config = dict(
    horizontal_flip=True,
    downsampling_factor=8,
    lr=0.0023,
    shampoo_beta=0.95,
    eps=1e-08,
    adamw_lr_other_params=0.0013,
    final_lr_fraction=0.1,
)
Rows from block 2 of the decoder, named by matrix and row number. Rows with one number belong to one channel. Each number is 50 + 15 x the weight over the matrix's rms, rounded and kept within 0 to 99. All counts start at 0.
# convs0: first 3x3 conv (decoder.mid.2.convs.0.weight, 192x192x3x3, standardized in use), inputs 99-109, a 3x3 kernel for each
# convs1: second 3x3 conv (decoder.mid.2.convs.1.weight, 192x192x3x3, standardized in use, transposed), outputs 99-109, a 3x3 kernel for each
convs0.27:48 69 72 66 84 37 46 33 43 45 52 62 51 72 39 47 48 73 25 48 56 39 48 78 43 26 62 54 42 48 64 00 46 45 71 76 59 41 49 66 51 55 61 87 33 58 61 54 63 58 71 21 48 42 42 54 51 30 59 29 61 33 56 50 63 56 37 55 71 47 43 28 32 24 66 42 55 47 45 43 93 61 70 55 72 84 40 49 44 57 29 56 37 62 00 51 26 38 44
convs0.28:42 41 51 64 64 59 43 52 39 56 78 49 50 20 56 17 37 54 36 49 25 35 72 43 64 68 42 52 27 44 52 65 45 47 65 32 64 53 37 55 65 62 51 39 73 63 69 51 64 56 44 65 79 47 28 76 39 51 31 65 52 47 46 32 49 67 63 40 51 52 53 59 64 37 48 66 45 70 45 11 41 70 56 86 47 30 41 69 75 56 49 43 76 57 80 37 27 30 45
convs0.29:46 43 62 11 63 42 17 49 29 48 40 34 76 64 54 41 55 54 40 58 77 40 55 90 54 59 47 50 37 60 53 61 52 71 51 71 38 60 61 43 36 38 33 52 65 52 64 65 46 57 69 62 46 60 39 74 88 42 13 36 65 52 61 41 48 39 43 54 48 22 31 58 51 45 49 44 54 57 47 30 29 41 40 24 42 65 32 65 35 60 46 64 53 48 61 57 34 63 54
convs0.30:66 48 32 56 62 24 59 48 76 53 37 71 40 40 25 41 44 65 54 52 34 76 71 51 56 33 55 33 51 49 38 54 41 45 20 57 55 61 72 69 56 52 54 71 47 43 56 56 44 47 89 35 57 51 35 50 26 44 47 46 52 67 63 62 45 03 74 39 58 49 56 68 39 67 45 43 38 49 51 48 49 67 72 69 52 65 73 46 74 57 59 60 64 39 41 37 45 35 55
convs0.31:51 45 52 50 57 52 58 46 61 46 52 27 49 67 40 50 57 55 53 52 41 51 52 25 56 56 43 37 63 41 39 67 61 41 61 50 48 52 31 46 52 49 54 36 59 49 44 44 44 36 53 42 49 46 45 57 59 28 61 60 43 63 62 59 39 44 50 55 55 56 51 42 51 56 42 40 59 52 57 48 54 47 52 53 53 49 47 62 59 65 50 69 58 40 61 36 50 61 56
convs0.32:66 54 98 38 60 64 34 51 50 60 35 49 44 37 25 60 40 40 55 63 53 44 32 54 21 34 45 31 63 50 33 54 32 53 58 59 34 54 40 51 54 41 45 43 63 53 83 63 54 61 69 36 40 47 58 44 60 73 80 35 49 33 50 57 36 54 72 76 63 39 19 48 37 55 56 43 42 54 79 39 59 72 55 22 50 37 59 66 53 68 52 41 44 52 80 26 63 50 33
convs0.33:51 45 44 49 32 55 47 54 57 32 62 35 39 55 43 40 56 57 35 36 51 49 49 52 35 58 58 51 29 45 17 44 47 45 28 49 70 58 59 42 48 47 69 45 56 76 69 39 63 29 35 36 38 38 54 40 45 53 34 74 44 38 47 49 55 70 58 59 30 41 47 45 36 37 49 71 30 58 54 39 31 52 74 51 99 90 91 60 69 58 37 74 65 67 38 67 51 41 66
convs0.34:23 49 73 37 79 70 24 52 53 44 64 47 15 41 22 64 68 37 49 43 56 68 49 45 17 35 55 97 68 28 79 63 78 37 55 47 49 42 49 46 77 31 41 49 49 65 37 35 45 81 48 43 70 52 58 47 51 43 75 42 35 33 56 42 57 39 39 18 30 48 58 38 44 54 30 68 42 45 75 36 56 27 54 45 51 33 39 61 60 67 46 54 58 46 32 66 65 45 54
convs0.35:65 56 39 38 67 78 58 33 40 39 66 35 53 96 52 57 40 45 68 58 70 62 69 47 65 56 61 45 55 48 43 78 39 65 41 39 44 39 40 45 46 61 31 52 61 44 46 45 55 25 59 60 55 55 49 24 49 33 29 27 40 62 34 59 37 33 70 44 58 53 38 49 49 36 64 52 58 58 63 56 73 56 46 46 65 65 62 73 65 63 43 65 50 54 00 31 39 12 35
convs0.36:56 70 99 40 63 37 74 69 51 47 10 30 65 47 43 49 72 60 51 55 59 54 60 37 48 61 67 50 50 54 40 36 53 50 27 54 61 59 42 50 40 55 38 43 73 37 59 41 36 42 54 42 62 76 48 39 49 37 53 19 51 67 50 50 45 41 57 33 66 62 27 48 60 41 70 60 49 58 77 73 64 39 23 46 52 64 51 53 55 66 66 41 70 58 22 34 44 81 28
convs0.37:56 29 48 31 00 31 41 47 37 57 56 28 60 25 39 51 59 60 51 64 68 50 56 48 40 58 37 77 87 68 85 74 70 34 45 45 60 55 66 41 61 52 52 61 59 28 39 64 64 67 46 80 54 38 62 67 56 55 42 72 57 38 42 74 86 42 37 66 48 38 49 29 64 56 52 49 40 45 65 44 49 38 39 36 37 54 09 24 41 16 50 68 44 59 55 39 46 64 56
convs0.38:30 56 83 37 37 33 55 67 68 70 48 27 46 47 61 41 81 70 54 46 51 38 53 45 49 63 56 55 42 45 36 60 70 63 48 53 39 65 45 71 56 52 66 56 54 93 62 26 66 23 75 32 48 72 70 61 62 96 56 70 32 52 35 63 63 44 36 66 30 37 33 34 60 62 65 71 40 48 73 48 44 47 48 49 41 47 37 12 57 46 38 53 61 46 39 60 26 83 67
convs0.39:68 80 45 35 28 24 62 74 68 42 57 44 68 35 58 55 26 49 33 65 55 45 39 60 49 62 57 36 54 70 42 17 37 60 56 27 47 70 70 66 45 60 73 32 56 65 56 40 39 44 57 49 34 56 61 31 53 84 66 28 91 70 53 58 83 22 99 99 26 95 91 25 63 53 43 43 23 42 56 49 24 46 46 40 52 63 39 49 47 49 38 51 47 36 38 60 34 79 16
convs0.40:66 57 56 66 50 53 50 35 49 30 42 48 58 79 44 62 57 65 69 35 41 52 49 38 65 57 69 39 51 47 30 71 39 27 46 63 40 52 65 54 51 52 55 57 55 65 45 42 63 61 67 33 46 41 46 68 52 61 83 64 48 51 55 53 51 49 65 35 52 53 63 69 63 71 52 37 58 19 40 74 45 69 51 58 16 26 42 36 52 43 35 46 40 44 23 27 39 44 58
convs0.41:61 38 25 60 31 55 43 47 70 42 41 74 83 76 37 40 75 50 53 45 35 67 54 34 50 54 41 22 50 38 38 24 57 52 61 47 50 50 46 38 65 68 38 36 66 78 54 57 44 70 48 46 90 51 61 54 31 45 32 55 75 78 55 24 44 71 51 37 24 60 22 15 55 46 24 63 56 54 30 40 37 57 53 60 46 65 55 54 60 50 76 60 84 39 49 27 26 68 76
convs0.42:49 57 53 68 63 47 60 50 75 42 41 51 58 65 42 53 42 42 66 85 52 14 50 40 54 57 62 51 30 51 53 29 50 37 52 31 64 51 37 63 55 48 48 43 13 50 36 41 21 55 42 55 51 71 40 12 44 59 38 35 44 31 38 67 66 67 46 21 71 62 62 50 50 37 51 53 28 48 44 38 71 62 70 61 48 83 74 58 64 45 77 59 36 53 64 48 45 43 54
convs0.43:39 33 42 40 25 20 56 62 51 75 48 41 50 46 43 37 53 33 39 24 47 68 76 45 53 48 57 49 37 39 59 69 65 27 44 38 44 15 37 25 29 59 43 41 70 46 50 54 46 84 32 49 59 36 48 51 49 51 60 44 42 39 37 52 58 42 41 82 76 41 58 36 40 33 49 56 34 52 55 30 60 67 76 60 78 57 88 64 69 48 52 50 53 59 28 50 56 54 51
convs0.44:80 38 52 49 59 31 24 65 26 28 52 20 44 75 35 51 34 51 67 44 42 47 52 75 46 72 54 45 66 54 41 43 30 35 22 45 28 76 55 46 41 32 73 25 42 63 39 52 48 49 56 60 68 19 80 56 48 47 65 54 45 43 63 42 52 67 60 10 48 32 38 44 35 31 60 45 53 29 56 53 44 35 38 25 39 18 52 19 38 41 30 52 65 42 33 59 57 56 61
convs0.45:51 74 62 54 49 49 21 43 44 43 41 31 59 60 36 42 90 58 42 64 57 36 74 51 81 53 46 44 54 52 33 20 53 59 58 27 41 32 59 50 48 39 54 47 49 46 56 23 57 63 57 17 45 49 62 59 58 50 58 34 55 65 40 70 57 66 65 55 26 31 95 49 72 37 40 44 50 11 59 47 54 45 48 69 54 76 62 46 52 30 45 51 72 44 49 70 38 24 56
convs0.46:55 67 59 81 64 47 50 31 44 61 54 37 83 38 37 40 30 32 53 70 42 47 73 24 80 55 26 60 49 43 10 56 42 38 68 53 34 60 49 48 65 52 49 73 55 66 99 50 37 58 89 60 59 61 65 49 48 45 68 30 37 68 44 59 58 55 57 19 43 38 48 63 54 42 38 47 45 42 48 35 44 38 60 36 41 45 50 34 45 27 42 67 67 20 43 43 49 47 42
convs0.47:35 36 57 41 63 72 43 11 57 58 36 69 53 56 40 62 36 47 54 58 68 78 27 21 65 47 49 57 57 59 45 72 59 18 39 60 41 40 54 35 60 42 65 45 52 44 42 31 25 47 90 71 51 78 57 50 48 49 11 66 77 52 35 45 47 58 45 28 35 56 57 29 66 53 66 38 32 82 53 55 56 62 66 44 57 77 47 52 48 41 36 47 55 84 72 56 32 55 55
convs0.48:25 51 74 35 39 34 69 71 47 50 41 29 57 49 43 63 69 11 51 76 57 41 71 73 54 49 56 50 57 56 52 40 61 81 44 40 45 41 24 40 48 43 52 29 46 61 40 35 71 14 37 50 70 48 48 57 46 47 22 39 18 31 35 47 71 68 82 86 38 56 65 70 58 51 70 52 57 44 39 73 46 30 22 34 57 44 54 58 35 42 69 67 47 44 50 65 32 54 57
convs0.49:46 72 60 38 36 47 51 45 45 35 25 58 55 51 31 53 85 67 39 47 73 41 33 27 39 74 58 33 41 62 45 72 12 66 22 62 60 37 50 64 52 53 49 46 68 58 21 55 68 22 53 52 24 15 60 52 51 24 73 71 49 79 64 39 76 50 52 93 40 46 57 72 49 64 41 62 32 61 42 50 54 26 34 34 34 25 49 29 31 21 71 23 37 40 20 34 51 55 41
convs0.50:59 66 45 30 48 63 47 36 69 49 34 44 40 35 54 51 37 52 40 40 51 81 47 54 52 43 54 34 60 53 67 71 72 37 55 68 61 39 59 45 77 42 41 57 33 75 42 31 40 67 44 44 46 87 32 29 50 80 57 45 65 44 39 85 67 53 42 41 69 46 66 69 69 64 54 35 38 78 56 73 56 44 37 43 53 64 71 41 54 49 23 40 29 69 77 59 50 58 39
convs0.51:45 72 47 21 57 60 42 33 35 25 46 60 57 94 59 54 20 45 56 42 33 34 32 63 52 55 58 33 48 63 69 53 66 38 70 64 36 42 65 42 66 47 45 50 52 50 39 56 46 32 70 75 56 56 57 45 50 57 40 34 62 64 27 49 56 56 44 58 58 47 52 35 50 60 77 41 26 64 62 53 50 69 35 36 71 57 57 73 56 43 48 50 50 57 41 73 65 41 48
convs0.52:49 47 65 59 35 25 25 50 58 40 48 52 60 22 63 38 41 46 57 53 49 44 61 51 55 20 49 52 38 49 45 72 82 57 43 56 56 36 66 53 48 73 58 39 48 44 32 22 74 37 39 73 39 60 31 47 34 80 68 61 37 30 36 38 53 38 59 26 06 42 37 40 49 61 62 31 65 55 35 76 60 67 61 47 70 81 56 82 63 64 52 49 73 18 54 49 73 67 35
convs0.53:42 60 51 69 34 47 48 39 69 48 60 47 56 79 47 50 43 33 49 31 52 49 70 58 34 73 55 54 33 49 45 48 68 42 53 46 45 40 47 82 60 29 69 55 68 72 51 63 39 18 50 70 53 44 38 08 55 31 51 35 53 46 56 63 47 44 61 46 58 46 46 65 41 35 60 55 61 45 46 44 56 57 29 40 74 80 60 61 58 38 52 60 57 62 56 41 49 58 77
convs0.54:43 49 53 56 54 48 60 95 53 66 94 47 74 57 48 39 55 35 15 42 45 58 91 61 54 59 47 49 60 46 46 41 41 27 51 47 60 20 48 38 42 34 50 54 74 60 77 53 59 33 66 54 69 51 36 60 67 62 85 49 55 54 73 40 60 56 27 47 32 37 07 49 45 41 58 73 56 47 62 46 53 40 31 38 42 20 37 44 50 59 33 52 57 51 22 67 41 26 59
convs0.55:72 64 41 40 34 39 63 49 62 37 48 55 67 61 55 64 30 51 38 55 52 40 49 30 67 67 66 43 53 43 57 51 47 35 59 59 40 64 26 40 48 45 42 42 81 71 61 22 57 64 41 60 56 56 36 47 58 55 45 35 70 54 50 52 38 62 12 38 23 56 67 47 68 45 35 75 55 41 68 48 43 69 28 46 29 30 54 44 58 54 32 59 53 37 57 39 23 45 41
convs0.56:54 70 68 42 20 51 36 58 51 47 41 50 59 12 51 42 75 87 36 30 60 17 48 27 48 93 67 22 47 42 14 51 57 37 67 48 41 77 49 69 32 65 47 47 34 28 60 40 49 56 65 82 49 41 40 67 53 82 50 55 49 75 41 56 48 39 97 52 46 60 67 30 45 80 73 72 02 45 43 53 45 35 30 45 43 61 64 62 57 23 31 65 31 68 76 95 36 46 19
convs0.57:38 58 32 73 48 64 40 23 32 45 60 54 51 49 54 38 66 71 25 45 59 76 55 51 50 90 68 58 30 37 58 61 50 88 66 44 69 66 30 58 43 38 38 35 31 42 34 75 57 81 53 78 56 51 36 30 53 56 37 18 40 49 61 47 51 47 36 58 44 70 33 26 53 58 50 28 45 52 34 55 58 45 37 52 62 60 67 56 58 44 55 35 65 66 40 61 32 41 39
convs0.58:61 62 30 75 59 32 24 73 45 32 53 77 40 82 68 25 56 72 64 34 86 31 54 48 55 75 24 68 36 34 40 33 49 64 70 28 48 66 55 48 32 45 37 42 66 47 39 65 71 51 29 81 66 51 44 51 54 66 63 91 54 51 40 47 44 99 47 70 57 38 33 32 56 50 43 74 66 35 51 64 87 45 43 45 47 26 59 27 38 52 58 46 62 32 51 77 36 37 35
convs0.59:45 47 46 53 45 67 54 37 34 54 79 39 32 73 89 56 24 43 56 46 44 32 65 21 38 54 54 72 37 49 12 39 36 47 48 47 37 23 37 40 46 53 56 43 49 31 55 58 42 32 53 46 50 44 61 52 58 28 00 47 47 31 42 36 64 40 64 53 60 53 34 32 42 56 42 56 56 23 37 56 38 44 58 51 65 70 70 47 56 41 40 57 50 63 32 21 56 43 34
convs0.60:23 45 46 38 63 71 59 58 37 42 41 35 70 45 29 65 50 42 54 51 26 51 60 47 47 57 40 55 34 58 59 60 50 47 34 53 50 51 76 58 28 38 37 39 28 48 46 38 68 52 64 62 45 34 44 28 41 52 64 51 73 46 60 52 57 80 67 79 77 71 56 50 30 55 53 99 47 45 73 47 50 26 06 33 49 43 45 50 47 38 69 72 67 41 44 39 47 49 31
convs0.61:68 47 59 57 46 65 61 61 46 52 56 40 33 51 78 45 64 65 27 57 55 44 60 60 54 45 50 48 62 49 38 31 58 49 43 47 45 59 44 36 64 53 66 38 67 54 62 35 75 55 48 53 58 55 60 52 55 43 36 51 58 36 57 56 74 43 53 51 53 45 55 38 53 70 38 56 37 60 48 39 41 59 56 49 62 54 53 56 32 30 49 52 51 43 54 77 54 43 55
convs1.27:69 50 68 46 57 45 47 64 71 57 73 21 41 61 43 40 31 65 82 53 56 29 83 39 40 53 42 36 46 47 54 62 61 52 66 50 59 41 60 47 77 29 33 35 45 65 30 67 40 37 59 52 29 54 83 68 36 39 18 00 40 10 62 71 43 53 42 32 59 48 32 42 48 35 69 47 70 60 57 75 83 56 29 35 69 66 45 25 74 74 63 53 55 41 57 36 59 27 48
convs1.28:29 48 34 32 55 46 67 20 53 27 63 82 96 16 68 92 37 28 35 42 51 43 29 47 42 53 38 60 37 32 43 39 73 55 65 50 37 40 56 68 48 44 53 64 50 44 61 56 40 55 51 70 67 62 49 48 47 47 34 64 41 25 30 42 38 53 42 51 48 62 43 49 62 46 48 34 56 63 37 40 38 67 55 40 28 55 55 62 40 71 61 24 63 49 52 59 84 66 68
convs1.29:39 66 45 73 20 48 66 53 48 75 52 60 33 56 24 73 43 60 33 76 30 49 52 60 41 33 39 46 51 45 41 54 48 32 26 59 48 66 55 67 42 51 38 39 45 47 64 77 42 67 42 45 37 36 51 64 64 62 60 61 65 95 49 55 58 42 27 31 56 49 42 50 49 62 53 59 64 42 42 33 52 71 49 53 37 56 26 33 43 33 49 59 14 32 60 63 46 71 28
convs1.30:44 32 53 37 50 47 38 32 40 59 55 85 59 60 53 39 63 51 54 34 46 39 32 58 43 26 38 34 41 51 60 54 57 50 54 43 54 54 54 16 22 49 48 55 40 52 49 59 55 79 38 29 37 55 45 25 49 62 50 85 75 52 61 45 50 60 59 60 57 70 44 58 42 56 76 66 45 64 48 47 38 59 27 41 18 47 33 50 63 29 27 66 39 50 54 35 50 41 65
convs1.31:32 63 53 48 85 36 67 35 41 69 58 53 27 42 64 50 08 49 66 70 29 43 92 45 39 73 50 38 57 52 31 44 49 51 44 49 71 27 56 13 33 54 47 64 48 30 51 43 23 59 59 33 54 60 51 50 57 46 63 60 45 26 70 31 39 52 46 41 44 39 44 51 71 62 41 37 54 52 18 54 60 46 61 49 44 44 47 48 71 48 65 78 28 15 52 45 26 44 54
convs1.32:62 48 36 47 67 35 47 59 52 57 35 78 37 54 48 45 40 26 44 36 65 56 72 54 40 49 48 57 55 40 54 55 60 54 37 36 33 28 56 46 39 08 57 37 37 48 43 64 72 28 27 36 58 47 44 59 44 16 52 68 29 31 77 65 50 42 47 22 57 46 50 63 55 59 60 57 46 80 49 73 69 46 33 29 49 44 71 63 55 71 31 56 45 72 81 96 33 28 57
convs1.33:22 51 61 66 03 60 56 44 69 52 64 82 40 75 76 35 78 62 48 00 54 35 46 68 29 41 80 54 36 50 68 44 67 45 67 68 60 68 49 70 30 55 34 69 54 35 30 58 62 60 17 66 40 28 57 78 72 57 66 43 53 69 46 47 42 50 67 73 33 51 70 36 43 06 55 53 39 42 45 24 52 38 79 38 57 62 34 61 58 38 73 63 63 38 63 40 72 44 51
convs1.34:45 45 37 73 53 40 58 37 58 76 62 46 94 84 55 57 42 42 66 39 57 40 37 58 77 48 49 47 55 41 52 57 38 54 69 49 56 60 45 54 59 27 49 59 37 68 63 61 65 55 76 56 45 71 62 67 43 58 46 39 68 42 28 78 76 54 44 75 53 46 37 28 44 42 53 51 54 56 53 40 34 50 51 51 55 35 45 50 65 48 50 91 24 34 62 34 36 52 57
convs1.35:66 83 66 49 52 66 43 39 51 44 43 39 20 52 58 24 62 52 37 51 45 66 50 40 41 25 42 51 58 51 66 46 54 40 39 55 47 56 45 60 51 59 50 77 54 39 62 32 43 55 42 56 51 58 48 27 43 23 37 36 38 26 48 33 48 49 14 40 38 25 15 28 49 60 55 50 41 49 50 65 49 60 52 65 42 62 54 60 62 46 63 83 46 66 58 56 34 33 44
convs1.36:62 46 37 52 28 55 62 18 65 40 65 60 77 00 70 72 78 55 56 38 44 34 46 41 57 55 47 43 36 35 46 50 60 67 45 56 60 48 67 42 61 55 50 55 30 38 41 56 58 51 38 60 78 58 46 94 36 62 34 59 68 82 28 43 32 64 49 62 61 59 45 50 32 59 20 81 57 58 54 39 44 53 52 58 12 53 32 57 47 41 49 63 58 75 69 58 92 33 54
convs1.37:60 61 64 46 84 60 63 78 50 50 85 19 83 12 54 44 71 56 73 45 66 61 67 61 36 13 44 58 52 51 76 47 41 53 44 54 47 90 62 48 39 51 51 41 39 77 75 53 64 41 40 49 73 80 21 49 42 49 46 65 50 66 58 52 66 46 69 66 24 51 58 37 39 50 66 28 27 21 79 53 55 62 39 45 44 46 70 41 24 54 17 22 37 24 25 68 40 04 79
convs1.38:53 54 39 81 20 37 22 40 67 41 39 50 35 54 52 51 51 17 39 34 44 58 41 51 21 42 35 53 44 44 41 45 50 30 55 46 68 49 62 61 24 33 34 36 63 34 42 50 35 48 54 48 49 45 53 55 75 27 34 43 51 48 45 41 41 56 57 48 68 44 64 56 46 57 53 75 76 57 66 70 56 26 39 41 61 72 38 38 66 54 52 52 36 52 46 62 27 39 93
convs1.39:35 49 53 49 58 59 55 53 61 55 39 46 52 33 52 66 81 38 42 72 34 56 65 51 32 58 69 49 65 40 52 55 49 37 70 52 59 43 49 52 53 40 32 51 35 60 43 57 60 20 40 43 17 71 27 80 39 62 50 57 53 59 45 61 54 54 62 32 30 29 68 36 51 94 36 57 55 64 44 76 54 48 37 60 50 70 64 47 56 50 44 25 70 27 57 48 52 18 68
convs1.40:50 55 57 64 54 57 61 41 30 22 99 68 91 27 79 54 29 40 42 34 63 60 63 58 65 60 39 50 49 39 50 18 54 59 38 72 65 39 48 50 54 50 41 57 47 49 42 42 46 41 34 51 53 38 51 62 46 52 49 57 26 59 74 46 48 49 57 44 33 44 56 47 42 61 47 52 60 44 34 57 48 80 26 39 48 43 25 49 66 46 58 21 29 64 67 54 57 54 54
convs1.41:48 47 29 68 87 45 91 56 51 70 58 52 47 75 48 10 57 25 59 54 66 67 30 40 66 36 47 54 40 28 54 62 54 72 65 54 56 57 32 26 49 52 55 41 51 63 38 24 48 41 39 43 43 51 66 31 56 41 47 85 47 55 40 37 58 48 62 58 42 35 55 58 42 38 58 50 54 03 56 48 11 82 28 67 43 54 40 39 52 63 43 28 65 35 67 17 50 52 45
convs1.42:53 35 53 90 79 53 54 78 51 36 67 52 80 43 25 36 32 56 54 57 47 62 72 52 70 47 56 70 57 51 73 35 36 48 72 66 55 60 44 35 61 34 38 39 66 25 50 70 31 35 58 45 39 62 34 27 88 37 45 44 42 50 45 28 51 45 34 76 36 56 45 41 51 49 64 96 27 76 85 25 62 26 44 34 33 23 45 52 73 43 56 34 59 50 19 26 53 22 61
convs1.43:39 57 61 29 43 41 58 36 47 40 38 39 66 99 40 35 00 63 50 45 32 95 52 58 41 48 37 39 43 46 72 29 60 40 31 32 28 34 47 53 64 37 51 39 55 37 47 43 56 77 54 56 72 62 51 51 54 63 60 65 32 30 46 47 43 53 46 46 52 45 55 68 62 64 65 45 35 58 55 46 58 45 46 54 54 68 62 78 59 41 29 20 07 59 73 59 50 44 25
convs1.44:54 43 61 49 55 51 48 59 38 32 34 74 64 66 53 32 59 81 49 32 62 34 38 49 62 39 54 57 74 61 60 38 59 64 49 42 55 39 47 43 54 64 59 30 51 30 37 70 49 52 55 61 76 68 59 58 41 33 58 72 52 67 44 52 43 56 74 70 33 44 71 75 55 44 53 57 51 51 40 80 29 61 45 38 62 85 47 55 36 41 33 34 61 63 67 45 37 65 57
convs1.45:14 55 43 45 78 25 44 32 42 37 41 78 50 27 41 38 50 51 45 47 50 74 15 76 41 45 44 51 70 53 47 59 42 48 41 45 24 39 39 50 56 51 23 63 71 79 62 46 60 26 44 53 49 44 32 37 37 57 35 32 38 54 29 59 64 39 44 40 44 29 43 43 30 39 35 45 60 55 63 43 55 64 62 73 21 62 63 49 53 58 57 76 49 54 38 77 67 40 47
convs1.46:50 51 34 52 68 31 31 76 71 60 32 29 51 56 07 41 35 14 40 72 55 32 51 38 28 77 37 56 44 50 56 29 71 53 41 54 54 54 60 49 49 77 39 51 10 59 66 53 58 37 42 56 50 51 52 63 61 65 52 41 46 46 44 65 51 64 42 49 25 61 16 37 50 48 53 34 61 60 48 47 73 66 29 50 58 47 92 19 51 51 38 72 58 49 53 40 54 50 62
convs1.47:69 71 44 56 48 35 55 31 49 37 59 37 44 99 40 47 99 42 34 48 35 53 03 51 55 40 79 57 55 54 49 55 49 63 57 33 54 42 33 31 74 45 61 51 60 43 35 35 34 68 29 55 48 41 61 46 63 60 73 63 54 58 55 40 41 32 45 83 44 60 35 55 23 46 35 33 52 50 60 55 50 59 86 54 60 22 40 61 50 64 15 74 47 40 00 36 31 22 22
convs1.48:40 48 48 58 48 59 44 35 64 43 44 44 77 87 61 34 36 51 42 52 48 20 44 65 15 25 33 46 43 20 45 32 43 36 56 63 53 58 51 61 42 56 74 45 46 44 28 56 53 78 68 32 32 67 46 65 57 57 55 10 67 57 44 43 16 44 62 42 55 52 52 44 37 55 56 62 40 01 55 70 54 25 72 71 44 70 37 60 73 37 30 57 64 62 40 40 62 59 49
convs1.49:45 42 37 76 18 75 37 83 42 27 45 43 52 78 56 55 70 43 41 37 61 22 29 31 33 52 52 34 63 45 66 32 49 68 68 42 62 78 42 47 57 55 56 43 38 58 43 64 52 59 37 67 45 51 51 41 59 31 82 45 59 49 36 40 55 56 57 36 53 65 48 43 49 73 58 59 45 40 41 51 79 21 48 53 69 74 83 71 51 71 70 48 37 92 58 72 42 39 42
convs1.50:35 58 31 70 33 31 34 43 35 59 79 55 51 41 71 42 72 31 40 45 38 33 16 48 60 56 50 45 32 63 70 53 22 46 54 49 47 46 59 49 73 32 48 34 49 47 29 55 69 54 47 52 55 64 45 37 35 52 59 23 41 45 30 64 66 50 61 51 57 32 40 41 71 76 53 24 22 57 61 50 59 52 57 47 20 29 80 56 40 49 73 60 55 56 51 04 61 53 78
convs1.51:37 57 66 58 55 42 45 42 69 68 55 57 20 16 46 64 70 40 62 41 37 52 48 65 61 58 44 39 45 52 51 54 71 53 48 66 23 45 47 82 53 64 56 39 62 55 34 60 39 62 69 23 28 29 57 50 42 26 44 50 44 33 35 54 62 38 44 60 47 46 60 52 62 26 58 82 26 19 55 50 66 28 61 61 47 53 33 65 69 61 69 74 49 44 66 50 18 46 50
convs1.52:68 61 54 68 46 42 44 12 54 37 44 53 35 75 48 68 47 40 43 95 71 61 63 65 53 67 66 44 55 53 39 31 41 66 63 64 44 51 42 20 47 60 54 41 50 35 65 52 44 58 24 36 60 75 44 43 47 21 36 49 59 08 55 74 67 42 50 48 40 35 59 62 19 48 36 42 46 48 40 33 47 68 25 61 55 39 48 35 29 46 45 60 53 38 13 19 69 50 74
convs1.53:54 52 32 59 35 35 55 48 37 61 12 37 51 63 58 79 53 55 43 72 76 44 63 43 37 26 50 58 55 59 51 41 45 41 58 55 49 52 48 60 58 49 67 23 41 50 71 41 78 60 43 33 74 47 31 43 41 43 27 58 20 44 29 57 31 69 76 47 46 47 45 54 54 66 42 27 40 69 44 46 36 36 43 36 27 65 51 60 00 51 50 79 47 29 64 38 63 75 53
convs1.54:41 39 49 93 41 67 52 36 41 49 48 51 47 65 75 28 19 44 39 62 60 41 63 20 50 33 46 62 51 46 44 30 49 48 63 69 68 54 56 68 47 55 51 60 60 53 67 57 50 54 84 38 52 36 70 55 41 54 66 49 57 67 40 31 56 46 40 51 35 40 46 61 54 56 56 78 73 48 55 62 31 44 65 39 42 65 75 70 42 46 57 50 34 67 24 79 30 27 51
convs1.55:54 71 54 74 62 55 55 70 59 45 00 53 64 70 67 53 53 55 45 77 48 54 27 22 74 38 26 64 49 56 29 57 37 45 57 57 47 33 49 37 18 64 45 66 82 68 43 54 54 48 67 36 47 60 43 39 43 18 80 54 74 14 69 56 50 49 73 40 66 37 44 59 57 42 53 79 38 31 45 52 34 48 55 46 54 42 81 64 55 50 50 59 53 87 42 60 46 77 64
convs1.56:50 47 30 53 99 80 52 31 23 64 61 42 36 04 42 35 37 50 54 59 40 65 22 39 48 53 55 59 54 52 35 56 63 61 63 52 36 52 42 37 42 18 35 35 53 60 68 57 47 41 51 58 34 39 80 28 34 45 54 58 44 58 42 47 23 50 55 68 59 70 49 42 42 42 46 23 65 53 58 41 38 55 67 38 42 62 36 37 45 81 48 53 82 38 50 54 76 83 53
convs1.57:55 50 30 72 44 59 73 37 65 61 70 55 24 59 35 56 37 54 53 72 49 55 64 56 47 48 75 31 38 44 57 59 60 56 48 59 51 71 42 91 69 52 49 56 62 44 58 60 64 21 83 57 54 21 65 24 51 62 59 46 37 49 45 43 36 40 36 61 68 31 73 50 56 39 60 62 32 42 41 35 42 56 40 47 42 44 66 47 54 43 42 14 13 66 37 74 56 61 63
convs1.58:52 65 54 65 22 39 64 35 38 71 74 54 42 89 50 49 32 29 15 46 37 55 31 57 43 62 40 52 36 55 53 50 39 74 56 56 46 33 58 44 35 53 35 48 65 43 51 44 39 37 41 35 57 53 69 58 51 17 59 27 38 75 72 65 63 62 58 35 59 54 47 54 50 58 51 48 62 60 66 54 55 55 45 64 12 40 39 54 46 59 38 50 66 47 34 27 53 75 39
convs1.59:47 76 50 39 42 64 50 65 56 39 44 68 35 36 59 43 70 18 68 27 51 30 29 64 48 50 33 50 41 53 36 49 56 53 25 35 53 77 38 63 63 47 55 75 62 53 31 44 54 66 87 60 27 50 62 60 47 64 59 39 31 74 35 27 16 51 50 37 44 38 56 77 39 57 46 56 77 45 41 76 60 39 46 76 32 31 34 61 40 34 61 37 51 42 66 25 52 72 47
convs1.60:64 39 48 27 49 38 55 42 49 51 52 48 66 26 48 52 38 74 44 69 69 48 37 41 57 46 48 49 32 35 50 45 40 54 46 51 43 37 44 54 38 51 46 53 44 37 49 58 51 67 51 67 53 60 57 64 40 39 50 66 73 42 47 45 40 56 22 37 57 38 53 31 66 31 39 46 31 45 35 32 50 66 70 55 50 43 25 39 44 52 43 33 73 29 36 21 28 44 42
convs1.61:60 32 38 45 38 64 23 63 54 51 44 43 53 32 73 49 47 23 43 48 61 40 42 46 29 40 56 57 51 60 41 38 32 50 52 57 30 53 48 31 45 55 49 56 59 49 29 58 44 70 48 72 40 43 60 43 71 86 14 33 11 86 51 39 49 44 37 42 34 43 61 57 35 57 28 79 87 42 42 45 57 60 65 37 46 44 62 39 52 65 84 93 39 67 40 14 38 19 49